config = dict(
    model='image embedding model',
    dataset='photos of plants, animals and fungi (iNaturalist)',
    train_examples=77898,
    image_size=48,
    crop_scale_min=1,
    horizontal_flip=True,
    targets=['family'],
    num_classes=181,
    embedding_dim=64,
    arch='convnext_v2',
    isotropic=False,
    norm='layernorm_no_bias',
    activation='gelu',
    mlp_ratio=3,
    layer_scale_init=0.1,
    dropout=0.05,
    inner_norm=False,
    drop_path=0.1,
    patch_size=[2, 2],
    depths=[4, 4, 4, 4],
    widths=[48, 96, 192, 384],
    kernel_size=3,
    am_softmax_margin=0.3,
    am_softmax_scale=30,
    init='trunc_normal_002',
    residual_init='none',
    optimizer='muon',
    muon_scale='original',
    lr=0.0085,
    momentum=0.95,
    nesterov=True,
    orthogonalizer='polar_express',
    adamw_lr_other_params=0.00092,
    steps=40000,
    batch_size=128,
    epochs=65.7,
    lr_schedule='cosine',
    final_lr_fraction=0,
    warmup_steps=2000,
    weight_decay=0.01,
    adamw_weight_decay_other_params=0,
)
Rows from block 10 of a small image embedding model, named by matrix and row number. Rows with one number belong to one neuron. Each number is 500 + 40 x the weight over its row's rms, rounded and kept within 0 to 999. All counts start at 0. Numbers have three digits each.
After each neuron's rows are labels from the 100 images, of 14976, where the neuron reaches its highest value: "strongest on" is what is common among them. Only what is clearly more common there than usual is listed. The data: photos of plants, animals and fungi (iNaturalist).
# fc1: MLP up (model.blocks.10.mlp.fc1.weight, 576x192), inputs 0-63
# fc2: MLP down (model.blocks.10.mlp.fc2.weight, 192x576, transposed), outputs 0-63

fc1.15:507450460528502485464548466527546526467538428507459501559463477383505520463503450399489475509465533520430417502463533494492510560532537505521465493428507410548526488553565445539532537559508409
fc2.15:461519454465520544529481471547468491553511491514472417522483426503463577457453461513519536540531554468501490442509488476496503527491555432557547546450577548558493532485492601477486514465467509
strongest on: phylum Arthropoda; class Insecta; order Lepidoptera; family: Nymphalidae

fc1.65:462498459518492553597447486446482507507485488429446531519459546530522469600464490468477514453521465492565500433526419489567581537499499556442465487493410501539465480552422502419469492487467518
fc2.65:467447481457487546481514476445495448505473474502554523517519502536569516542411509488563535540579489510470495554581571514505426493497514518515465481486491489537505557512472478519494416498504507
strongest on: class Aves

fc1.158:503530529511551440543440504476457501470555513479486557519589533449511473452410526552506486454463468518507487476494456473385501466567502452527462529530491574469502512506474561494493477515546464
fc2.158:517480525503467459569533472466433478393536535517483551531490552564526565578423551506565509505524505493466544550461583481480477395460539492499537519573410545509497430491557579491523441511470492
strongest on: order Charadriiformes

fc1.548:473493535513533476496542539502483539486473414511584505501469640506543476496471499488523509478531449449517508525522417492483572531511479504470453532434603497484507501472513493535481507559448469
fc2.548:532497505545534495551553501461522532543497472442507459522481385462542531520561485526426452511491438562511543445546507477480441514480495457488495487515501532486517530530488488532573523501478527
strongest on: order Anseriformes; family: Anatidae

fc1.466:560522588501456527488533414485398538509514510496508535464496504554528481543550480506548536529478516470502517500468559462526484509470533521425478594500497506490413504461525481504526452544520479
fc2.466:510480571486546558440549474496514520516501514460537565443492517512517506547475524497528561498544483522607496536492509468575526559515524492527522412525570555545515532499498506558462517505523477
strongest on: phylum Arthropoda; class Insecta; order Lepidoptera

fc1.497:465501533390509464497562490482525524402501526515524463512485514553477507467531506481457519476537493523480479480509483530501457522510523560490467471465548502492448474513459537537512457595539479
fc2.497:472473496483498454456504553525535495565544474508491530587534512489495417592527583481508484430479482490495451492541490495556599481530539458466448396566443466555457478449443442520507442517546519
strongest on: phylum Arthropoda; class Insecta

fc1.459:480474529462527504462521502557527539431491546526477453413499482521439544526512518476509461468506482501452567513530471531511538492527556500539440560553473425473559464477516491464529461481484488
fc2.459:571551488512471514505436503547546524494538489536481475510516487501578486447545518515539516511475449494473512570461452490477518497541476520491436498482477455516491485521480530442470532448487466
strongest on: class Insecta; phylum Arthropoda

fc1.196:530519509512483534501537543505476596550538473439500474503552514455477530497512513564519433533579471471559491485530529475442484547493505544570451487526514504539405503467374529491413476518521486
fc2.196:509483525518561447425494471440505505482560447571494545485521425502498477516507490501500499517529465547514474531479555494548505479494530489523530427518528445513458507482466532509557514467548489
strongest on: class Aves; phylum Chordata; order Charadriiformes; family: Scolopacidae

fc1.401:508492507427449511496504501505508482499461477467530493512542407529549531532486478520534502558480523522525513472522476537439506502514535544438466478488541475375545481516509420519526467523464455
fc2.401:542577522493462513549510427514479531500508504491531464549508556491550493465492427495543512516482522532508585568535474510483474463458483477512430506472472519478444583470416526558473509503491530
strongest on: order Anseriformes; family: Anatidae

fc1.115:519539517495459531474497492480538552478527488516516537503435580421529509560502498509509569480506524486542542476527521480480515461501517440512496425447478521431569505497520489553463459485480566
fc2.115:463446497460481527441495458464512543547483528420461471468456472467489492464544467462504504530388494482516489449513494501489530520548472505477465492560440541418519489454522444433476433532545496
strongest on: phylum Arthropoda; class Insecta

fc1.484:484409514520500483503538619510556515541526389460510443482467555501419413428503589458435518506446499462577495486500500458514585541532534547582485497463450480501592574513572500443528462515529513
fc2.484:494566533501467547551479496503476498541490467455499483478458442495477496504509460515487454557475503505547560499488526501479549440538465470465486489463461429459546520545466443531532519472507434
strongest on: class Aves; order Anseriformes; family: Anatidae

fc1.70:531422528505573503492523441478535499524522483494476466465519482522487445429514464536567491477449554472458526530554450500528564471505467454472515530531472547505568472536443539447475482539408543
fc2.70:494513499529527501393541545469548525490502521527548433522422520539534507475500523475521565451479461421458476527447576495472553495587562544463486496539504562559505492502526489572484502505531483
strongest on: class Aves

fc1.374:434490521454471467443505510490481484444427587451492521437511485523559476531514478538470452528494525523453473485568489420494510487454451490516573422500466552522446507518472530409470493515493451
fc2.374:523526625480436523507494516529468507484503454510462526462501424526549481471449480517467499517526541508442471483474514500534494533564489498520527404506477446502499517530434520481513514539536484
strongest on: order Passeriformes

fc1.443:530528541484506499498514540503539542476502483468551446512513535471500505483380487512585453434545552424456514501519506516503484466473461499531487529539626525460537486535558404443415488539470444
fc2.443:510526412516451538523532561529539579459513499475463440575527506513519475513468508552578571488509495474517591453525483456541537478476535434571471539490546507495503527535489497486465509453528455
strongest on: class Insecta; phylum Arthropoda; order Lepidoptera; family: Nymphalidae

fc1.47:480476552557477561438478605451522540471532507515479443522454425442512530499504486503554435497548463454503504470522467484521528551481485465488496548450498494609473501498458461475535474529502577
fc2.47:409446481523440472405490501531431530462455520422429537507561513490610507519496468526420563559546524490484455488497569471543488523567486472504511474436459486528441537470447467442460534495523495
strongest on: order Lepidoptera

fc1.489:547501499420462395528466492470574531437563527484508522451523504531540538426487426501539447468419513489478518501499477498524478493483471469503525464437437449469448449486540549548463500532485572
fc2.489:456480542523574431511511524505472478531564497531528486472493578430489482520511464504525547538498511529494566496511396504497438478514492435490499560481452497483463529525480467521524474540462532
strongest on: order Lepidoptera

fc1.207:437476470473546504516567514455513474474509506448487510396455553571444511484524471492533542427538454497497459528468507465573489559534494543456424481438541481445522468553519511528452494574560517
fc2.207:437524461514467538473464478445452489533511526558459427529480527458455435550535481472477504496522513497484543427459507555508515461451475426512512474519507492479583515490481475484493441460522530
strongest on: phylum Arthropoda

fc1.381:477395541482551500499470430452542460504472471477537471498497480566518479523571510525454460500469532501417439508463578545578528533467506485497477440466476563525524486523531520511515440507589464
fc2.381:480499483550450450526496476533501485519484404557517527492419475536452495456481516564470492581453497494504514460458569477490516553456491482458438454557536500491522535549489502455480514504512583
strongest on: order Charadriiformes

fc1.478:533499522468447480484462512502479469509486493505501584549461531496551428511466535513486596512530479483444509500514478434426505535563551478485472488481564513543490532513525490534505508510574517
fc2.478:485499403512498518484513518469558527530452504477527480489504533508542506499488462520461552495463462503520506477480493468344536516539493552473512495543538555510526517441485471507472504540543521
strongest on: class Insecta; phylum Arthropoda; order Diptera; family: Syrphidae

fc1.102:472546457488532582532405575474445384445466459480436515502528470537399536552532506470476475491536468444556491495510461540459537465477594461503486522477484473519525495525462531582481484480475467
fc2.102:538486543428530572470562500586545581494458573553445494456537524513458501471515491535473539446520507620494507526509506507478464413531494462496446524494578502511438518503547438552546523581500473
strongest on: class Aves; order Anseriformes; family: Anatidae

fc1.217:482522468451503515472514572521579470480498465497405484456476497407530463472517515473423453500487464555544509514493519472539600547494492536491503479546478464471552417585551593508512465486462593
fc2.217:502486490525507475449525564450555457456472521474516473464543543540462460500493533514500565480508559471487511503466549520401463526519538442558520503501526526500464423477507511511467477541468486
strongest on: class Aves

fc1.575:518440489508443466503510490504403537472582529512565457507463506536489442560477532533537500461500465504544539542489507520479527500543460544569429548485472509515434484484516503515543400566474525
fc2.575:484560469541481527513475518525501487512496499466508512552531466503547550484471425541489497512422538475484550506481518515514494494548541477566401528479505514527478526488517545512516492548546528
strongest on: order Charadriiformes

fc1.440:485467508384477516478476552473415459473500543459499514548475462552502512556525466486437472475517418543500492530522519493465546512418461536544521483461427492496509460502439534570488576575508472
fc2.440:537501554507475467521504464492505500527489483509503476464425480457473520471550512442493523493502431496502509481443498535523538534413454411438455538464470527457460579519504529494563482499437500
strongest on: order Charadriiformes

fc1.31:514521469484536639528453499528473551406521464430484467491532534471457464552509486497531517510462489456579535456478511482564515556504481568563560483476504559531541448482421510476547508524456526
fc2.31:447528443469540482465506499533480510554530464536525515549470433550556471493470520514563491470519435448551462503523526462498478588520485503519515511493471506556475484559586485492461476521472548
strongest on: order Anseriformes; family: Anatidae

fc1.457:461540479442472496526479536565513498571528535455451501508521473541506544507478486522496486585519535514498477498536493569505463569477474494474529573512471517518476587456509525470526532506415457
fc2.457:500492524540560516418488490535495445514483523424514517467480470547426498476479463503510509469509526507487423464534482530482485504477569559386429526474531477506507470497527600512503551505525505
strongest on: phylum Arthropoda; order Lepidoptera

fc1.306:522486542435504506520515502485488503496532488482491488525574428531480550497509448527470427510528502516448547496528531532489563577477562521542497460451486460454434528519539497513536504479400473
fc2.306:469530452482428500458506527528507524505498457569566463535523494554442578539447548552493500485443572508453458448465537481478445500530477493478517539448528506421499552460533501535529538460537511
strongest on: phylum Arthropoda; class Insecta

fc1.184:493531510503434560487502475541496524433457565490504505494475550482486502518481466569524577454467508526513520468519547552493506477561489542500538523500474453458505522469449473536496513512466529
fc2.184:456635439487445507452471482507472482490468568483465455547514496496432508460503460494535442546529504551547510447529507496404428449521486553539477508433563478494478540445490493480475476515465560
strongest on: order Anseriformes; family: Anatidae

fc1.370:536495507497486516491532513393480511539483566499493470475513477507505477472497490447473431425487537429478530475476442472503528508535498477536489519589519491484473522540467523561498440525537513
fc2.370:529464495546561442479586535534476432470543524486525498563455512527389534468476476466469465495498506480521497569499447593458466436478541482564492478456518518445529549507469522531481567489471480
strongest on: class Insecta; phylum Arthropoda; order Lepidoptera

fc1.519:484462554461438482380518473528487508488494443529499495530502556430521494475513473535507598508505466492482490560456556493473519468431505579475489454523548516505499521443546518486449493482531429
fc2.519:531438536514521507493463527500463516478504512400498457494446456442476486418517481470515479540536420473427482527525528525452470484526475433534435521469541526542486460537534558508468496505426519
strongest on: phylum Arthropoda

fc1.53:489563482499460451529465517503469463519423569514447512531466465487429514579465470476466573451526515537485474499573494496564541509491539485497518498524447518498470521523488511516527505486572494
fc2.53:491532515471428507522492468479567562507469486514547515512475533501450550531522483587544510554505456581379572541517493455520488497461497540536486511401466498484448489468448502484449540530551467
strongest on: order Passeriformes

fc1.152:558490553446452496476445493517525517489529483498511553542488534542517516490488510443559488535488522449577535458503453561464526474530520483462516483548522519542597493506503536457449471519548549
fc2.152:495454533535526463562486524559455473545556501459526472475478522521441541478506594506500474489473487486551528534440543539521514518519566470482546500491521467475527546535489560474537511468483466
strongest on: order Anseriformes; family: Anatidae

fc1.147:550492472563513499512521479497564528440533615483506468516521553508511450485442436504462485508543492486454549528458487523536536471457513507449468524455429544518552466515540503492522450499406503
fc2.147:478547453478530440469453429550494521471392563421408449561561467511398506450501414479535476585534458541475559485508529493503546430535554480496437501483460436525456535509547551428599529498479459
strongest on: class Insecta; phylum Arthropoda; order Lepidoptera

fc1.534:498429530482554515531516535484471487509497488583505457541517483457425533499484564492490485499551466460391461496510517568530623503469528476469501483475513515465481492517463548550498480571509529
fc2.534:512460530478470544481501524551506517529460513501527454551472533501505529457544527585424516521527511477479544486519515538445534456519465454429469456468538538407488517499470511554549476480502499
strongest on: order Charadriiformes

fc1.52:462456572489538548502519544501482501471476531481459581470563513476544498532439423513457563452464545488534427512464528536452495485479551559483576526471544472472449487511524512516481463534523470
fc2.52:422493555527595467482451401566569454566509479428508578471468479456468595522483483462487580544552575525532446523494464500593502483490503539545533540487489474464532500492513453455475452547479508
strongest on: order Passeriformes

fc1.405:530471557468483546480493438450497570482531475452516489488466498527478500403493558480500553474441406513477523525511477501605527497457481565523461468495491481504497564415422540548467532514474498
fc2.405:536468443524489462508508580550444502522489526480533494447531490533524530544588515475449549491558587467542510481428518499530482535504489502432485455414555512446562548467460502509514507479467555
strongest on: order Charadriiformes; family: Laridae

fc1.33:405444570473457518475466483448479511467526494504462492510465547512460502498422485500493427468463558493510432511482486504581523480488494427506502490491445451495542612483473490473474479540433516
fc2.33:529529552498554554459477479515407542532451493493452517522540566531506503488443432524500473449436502502508461547494513480515529501502548484442512474501560526450510499542439422530472475512532512
strongest on: class Insecta; phylum Arthropoda; order Lepidoptera; family: Nymphalidae

fc1.316:480523485462473564516460517425524515576515453548484511466540452497506534451478540545511493380475507502497477536483562562520501567562553520559486533490474511414583532498519561563559483458555563
fc2.316:585498526535523536504442478518500537486484538502499490476482526598516523499463530486470438490570490525509442463544490533464503513497448432519488467451506612497467481536477521517530517538485504
strongest on: class Insecta; phylum Arthropoda; order Lepidoptera; family: Nymphalidae

fc1.112:490494470536465534409552469538484545405554526455467461529549475421547458475492485460464529500513471467516571494488543491479511520486457575490474509530489511502519486516529517435522482555475442
fc2.112:495496505464505567507472433455544477477507484489480456543531482523512456480459485504435493521527492503500561475471541451542477523539514483521534497446520462559513514482421496478573516463531540
strongest on: phylum Arthropoda; class Insecta

fc1.218:492527519519590524457490515513496571477570464458461525496470528474494495534515546491484507544436478496571553480464473617493487462477506505530517504562511546487488473560501496469526497455456562
fc2.218:459506483498431545486535518488468540498503510463497486407502519483471595503471530613474519492512500512502446516452537430468479498493526495467553523526452471518475500521452503531495458573505487
strongest on: order Anseriformes; family: Anatidae

fc1.42:481509507507528475486481532528493481499483480437490438526456480542483466484497469546585499498505487443503557472546533472472586512510484452466566490525509489541522505515543454524484457507526484
fc2.42:492535588554573549472454539507534515498463513536560497498479426493466454483539516495479506514543463491522510526519451524496505553429469514480591510495527528435604499559509497505558563543484500
strongest on: order Anseriformes; family: Anatidae

fc1.131:482503489555440474462515523489534479514450537474529455476449559537529502488380472465475477492551504495501519449464489490449538528390458549539426478552567526512469510580556562573478476529504573
fc2.131:500525436522484502449434438505516514523483470532523564561528509513478494511500533491395530478507458555497482474474447492544463477541433544503476532565488508541494488521523551534424426527428529
strongest on: order Passeriformes

fc1.311:491504553488456464485581543444470431496505494493483512552536438539527615534531510526483556492549498433485495475461554435522504485582553522425472572566457485528536470478579529482515499499488557
fc2.311:540448509431507528514464574510488529573521509485507510465507459515497501490502464447459442558484411450533442542576523468528552434490532501562494481510485581419481544536493498495484513502508481
strongest on: phylum Arthropoda; class Insecta

fc1.136:539476462465395486473536500524405551553557566479473505501473578603527499470492482540509563489438497541519549530541463441504499546553491444524483474476496499411438502510507436473467454464503475
fc2.136:474609511479493516484497461512570553554564470466456518520530580454514529458464416478536503581574490477524486464455476558470496475545477532434496506521470479509527508483490525496486505402537466
strongest on: order Passeriformes

fc1.211:509460473466546395503503450539461477486489467472479473400479513507462514479497477461476474493469472585497548453477527459509494522538536508502490469521469516531574511512522484525490464512486488
fc2.211:479509509456527503591479473473524438466496452516485502512507511446507533416514582557503499527525428531566484513522374524456442551547496553479478520495477482478533486464504499475488473460465475
strongest on: order Lepidoptera; family: Nymphalidae

fc1.565:456516480480445543494429432455471495488531497483537532499580464518557611496476551538476505468500492513511489404532415533394543454515489517494532542502438472602492448532471514490503546526585464
fc2.565:493398477464502530449477470528554497542525505537433487520518498527524421513499542508527458450511510468544489486556512506461508523493517444470527507536481477490509518466474480522560570553503496
strongest on: order Charadriiformes

fc1.255:484464428509553450529542426589521468501535437506480543517454543498430504512466516510454539508551430499499513527437514547470504506449504551521428527608554456477547495454509488572504473475514560
fc2.255:601538602483510458452555560528492478521492495465435513458543494542481490502489537495513527532464546498501491421501498507496480533576555498535546455502485488516455486525522488478398474469497554
strongest on: class Aves

fc1.517:581470499484523484485511446409489459460544537487475510440542502433527493520503507526479524453525437454429534414515407548459511471478510420553445545430492537525490502517500462512537447509475419
fc2.517:462607447490498510496488491493541590506502504535445520557520507438554423515528467470532515547509539540498480381466470520526522521429483465426485525578509523543496465457496459540504548519503492
strongest on: order Lepidoptera

fc1.355:467481506514499449532434418455464480519493541551519472520535519464541522478467480489521435445511484494638483533485463450488438497517526492469488505449557464502505491515527536538460464581537552
fc2.355:478471569493427531511487440566429551555574497523503495502552512479476478470490557540465498470457567429382517561492520481433497512454517525473424489572560541509490602546439515577466477499487527
strongest on: phylum Arthropoda; class Insecta

fc1.93:480498467431495502536558458507464485523467453528474369500606448480510514632535517500546430497476541548522461501488494483473502494477528507462492553508534489428512404561500494501496518556485456
fc2.93:492475501502447521513490444402509499529577536487469476490495466523552481604520544497478524507575537558515549518450439459492460484445514540454510463521556455521566538546480526542531474499520564
strongest on: order Passeriformes

fc1.537:543468449516490540457521544566451510494517528518542486462471446489411462488448461558516514537453531495523477447536560566462540526488450501556494478559603490473611541529530481454435460465524503
fc2.537:501471422523540512517541584477480514421533455511492495511526477566411495490521523534507506469460547554526524517476468498465480457539482564545465480523573457535487474464484442496491457525476491
strongest on: phylum Arthropoda; class Insecta

fc1.345:542446549529466525507526536485432527477530476494544465493490474557554508471502496461544594451523485530501500482439506554483476485560499421481529474481523463552552538530511525453417467448546533
fc2.345:408508500506451544556489518442445482531495451504487467490489428441450557441475563441505490485525518542504476507463517464377503538559535473426534463476523496481497459525506469532516499446543517
strongest on: order Lepidoptera

fc1.221:526529480512586494466487436508541545515522485478435516529469482533482459491533471544456488439448530451490516526489450504488451527528500477469497495533529556476483506538519549459548468524449486
fc2.221:510491558479487513532475520463449450497458556486472515528488479455544553554518537559513362506492415500541511577610497519493532526516451576551480532457553482512521500483507490450563435482471521
strongest on: class Insecta; order Lepidoptera; family: Nymphalidae; family: Lycaenidae

fc1.243:531505552510540477457428459531427568435549440545547528465480552505524461465416507474510516424521530507523499571517493457384544440499527515478505468472464489489498490527501536560493491508542517
fc2.243:435457445521493492467446508476461493519449551486469504513535534475517454548455479537428523516410476561455555526433446544443544426568473514474483461490555439468574438455449536473478457523503522
strongest on: class Insecta; phylum Arthropoda; order Coleoptera; family: Coccinellidae

fc1.493:488522497512544545445529503571518569454503559510583530501484492523498537492507453550454474442474490441467539531445522471514516486483493563513523538566527496465491501470447510519485438464407493
fc2.493:506511503580561440521454508457449476387427485426558521554442483483474495492508490602506508444607451513513535513511455494500495385575489541540504488463475449479531552516514522451551528500455492
strongest on: order Lepidoptera; family: Nymphalidae

fc1.290:547513555440472523532546485540462523524582519447510463497371541482435523510438570434542481494508468477491544564475522497458522482554544557514504526531479487463485476519530512442522507449448514
fc2.290:513459512458572437457521520482468445515464511494493452484482558437456519476468498516487526490540472466515481470438539466594519534573527510422499543469518503499440501497499541517506517494553450
strongest on: class Insecta; phylum Arthropoda; order Lepidoptera; family: Nymphalidae

fc1.108:566455525470590495509428497491511524489437492455448529397482514522442531561480529555496493529497487477498455447509576501458527579512496529490467508476489477479569505371509531445496550524415447
fc2.108:498437546505497498516489502399464487493527506436462511524538547538476572489464571557426533496407572528488505564508467468558520481457530498505550528505500514516473501520476587498481428483468483
strongest on: phylum Arthropoda; class Insecta; order Lepidoptera; family: Nymphalidae

fc1.126:484577486576514537528507459588427483504508567447491395502526402512502467450451506490532462531517532445549467534545493454532491534540515480432500451463445517505496505427470585458476472544473548
fc2.126:490538484468519541452479456514484510497528439440497519437449513535496442530446522478485489521418434490503490465502469490541515504485522400471454420491464480443487467549542538455519482469496469
strongest on: class Aves

fc1.410:466419364544455450502520509416451488514499473496535477555535546489507468503513487539513471442534602454463552503500496514475537483526460504548452489480578486510509574529493520485544522578499528
fc2.410:496518440422486512491519479486485551515464494537526496477519478430442477499523473475468481522524492465548562519499546496483559519562560493429476483496557490479551513444533507567568481544542483
strongest on: phylum Arthropoda; class Insecta; order Lepidoptera

fc1.183:527430504524450463480468484539514502553484460451566460499475549485525500427479464511551491551475502448440545525552489460498608529495409532481523520462489452451477474488523523538486447576513460
fc2.183:491504506516483517463531497502513517492481481503530425471484519501480506458527487509554512571490498507429454548531560481496484460454527515502461499498490606553476512475508455450477439540467464
strongest on: class Aves; order Passeriformes

fc1.286:525530421576571512447535486481506546458530479501542412467464469464487499460523538430482497480533468471495516499459450434472540444501523509507498520502594568516548449502508505557481473507485500
fc2.286:447467463566473557457484540529410553510460487443590534511505528513446494510504587471497450476543496583556520529529472532472456551539509475469475492467518536458498542518539516531496481466455445
strongest on: class Insecta; phylum Arthropoda; order Lepidoptera

fc1.245:461462515545540522484457521508512518480487565485484442449532576627521458548495443462472474490541532537458517460447485490432571462515511416480517571517487574472458427441501557539473507450448510
fc2.245:503502450515515490490515556553510487519418516534527501487429487491507554465476499491534418487466522477466502580507512478443516536554429472508473510524472475542456514516454513532418496585522457
strongest on: class Aves

fc1.274:472484535459513509430560514471535457478462481522533555503477495495514503501523559518476426517561538482509538511472519458466405536594540498466473564470414566564506426448498505524514530466492479
fc2.274:548535541510447519524566506522500500550491578528462468514499478493394477527404514504505549561542519498468525517488514550510516434521542489498478541494548543463511472507477477520474518509470553
strongest on: order Lepidoptera

fc1.69:517517502481465476485517488475509569479504499509542574484488502523466480520548517487453380497561544430556530475540405475540527501466493449539503483508495553506546542521458540555462432547566523
fc2.69:446529512546495502540551459478474547513506600546560467508464442462500552535537441429476487474481483461483524536509410530524552485473523537448478506506455463455467503535543498570571533514497432
strongest on: phylum Arthropoda; class Insecta; order Lepidoptera

fc1.570:410523459575445447514458519519498499446599557473498551477486569526508432541539556512495423498524485512535478505493578493540489554541531483563458482489464483507462473530505547509467479536559646
fc2.570:488479548475462515530460494530552511505451522474490497506531524449550537441516534481581489450495498480500527501531470535556471458509467478471461529472454472526487503539563446531474505475499399
strongest on: class Aves; order Anseriformes; family: Anatidae

fc1.187:475500493498460552491446528493510493534473402484506503476477536445392557446489491449518446542556480487539475486493491518534497503471496521509466514518575467499441537454462510519436533546562466
fc2.187:492494436505552551456454411549569470469523488493422526578515473531479488485555515491529518555512434520493501476486485515425524491549458509454529508527510474476457460516459520457455485481455536
strongest on: phylum Arthropoda; class Insecta

fc1.463:494542490480456429458497518558549535468476575430516531489484482494480540532469479547585434515524395517451440485450503474564515505500526506482543499540464589427516512454512510558516536559444565
fc2.463:468590517532561509517474519506464539512468523473549497514430451552455559427509532546536461557517502485573470515524477447518556506524471467517469462484509439390547468508469500537489513475573493
strongest on: order Anseriformes; family: Anatidae

fc1.520:504441462438493476497495503525580520529497557457451574496463425455440456491578519519538539420486494565407514593581477539479566503452500495500477493463467491521542527500472472442534520554476485
fc2.520:461509540451511477642487526517507521576504487517516535458482453503529533520497488536413517501477528535564589473439504533470452497477511510479543485492465436395493496504459528487559544462488535
strongest on: order Charadriiformes

fc1.318:481566467454539520496552533518431469536463564453460506485530456512436500480443547481443544518491532508499500559491453482486531484483443485504506480486493498491523493542499479524497464497523525
fc2.318:479440463545506536481515515546547559504521429504440478488460467508484557537472462517483465461436465507501452528451495512528466495436495471512536513442523478463530478471456484485487602515527536
strongest on: phylum Arthropoda; class Insecta; order Diptera; family: Syrphidae

fc1.305:531493437513520542543494475472497473514504536467477410570502426461444561436510553537517421533483516485504445550451498501447464534470547478440466536564490529480550467499508594521580569481537499
fc2.305:458530460402485607458470520527556522548512532452460466448496468481477556516457513457505481499486508485552463542444510590497586586498521560472516513489505483517501522465452504499523497514439541
strongest on: order Passeriformes

fc1.336:465505499531498496535402508456520480572475483532410510537454544436550434466545604480548503551528467531501489533560507473516509446493506478544520467504599502504462448532567484536529581491483528
fc2.336:485518483477503407516494524465431527435526483465493530377491503545491434491570593521583498500548487470446494474524441456478504521545530440570484444483511494510491434565487544528497530535436501
strongest on: class Aves; order Passeriformes

fc1.263:445490471524534494477479551531482516409451485515520535476530507464550565536457472472531581493504529451510533493545506497422506551464456547513512517451428507478474493521456489512472506506510449
fc2.263:582460497526512460461498502456521496561421463484501537498462500528495486481473505542500494549445504518494549476530521471538509461557560527510482517479486404543499543474472461526567563475578478
strongest on: phylum Arthropoda; class Insecta; order Lepidoptera

fc1.530:490484453571519485505486501492574457522515492524494472456469504519554432525439516494480531478518517471474487534467425563510500548558562533506460495543461469431437484481606568516478478565563503
fc2.530:456504427470544543497446522556473486477468457463521472564446500523477478511540482479511439504501507511498547453442523464492509544422428413520516449484540503491480513490427507491517512519549568
strongest on: order Lepidoptera

fc1.396:423560515527456497479490493489478486426508492484451462442453451503483489502484435527478527518420489490488588546567400514519499500507528478523581546515492475491455489448501516546542460400521508
fc2.396:496480503452488450469446422446475487490534490467532471468553541527517490533543498492487504467480459491485523484605443525501433464521517469510507556569476536468515504516580522534512477456511553
strongest on: phylum Arthropoda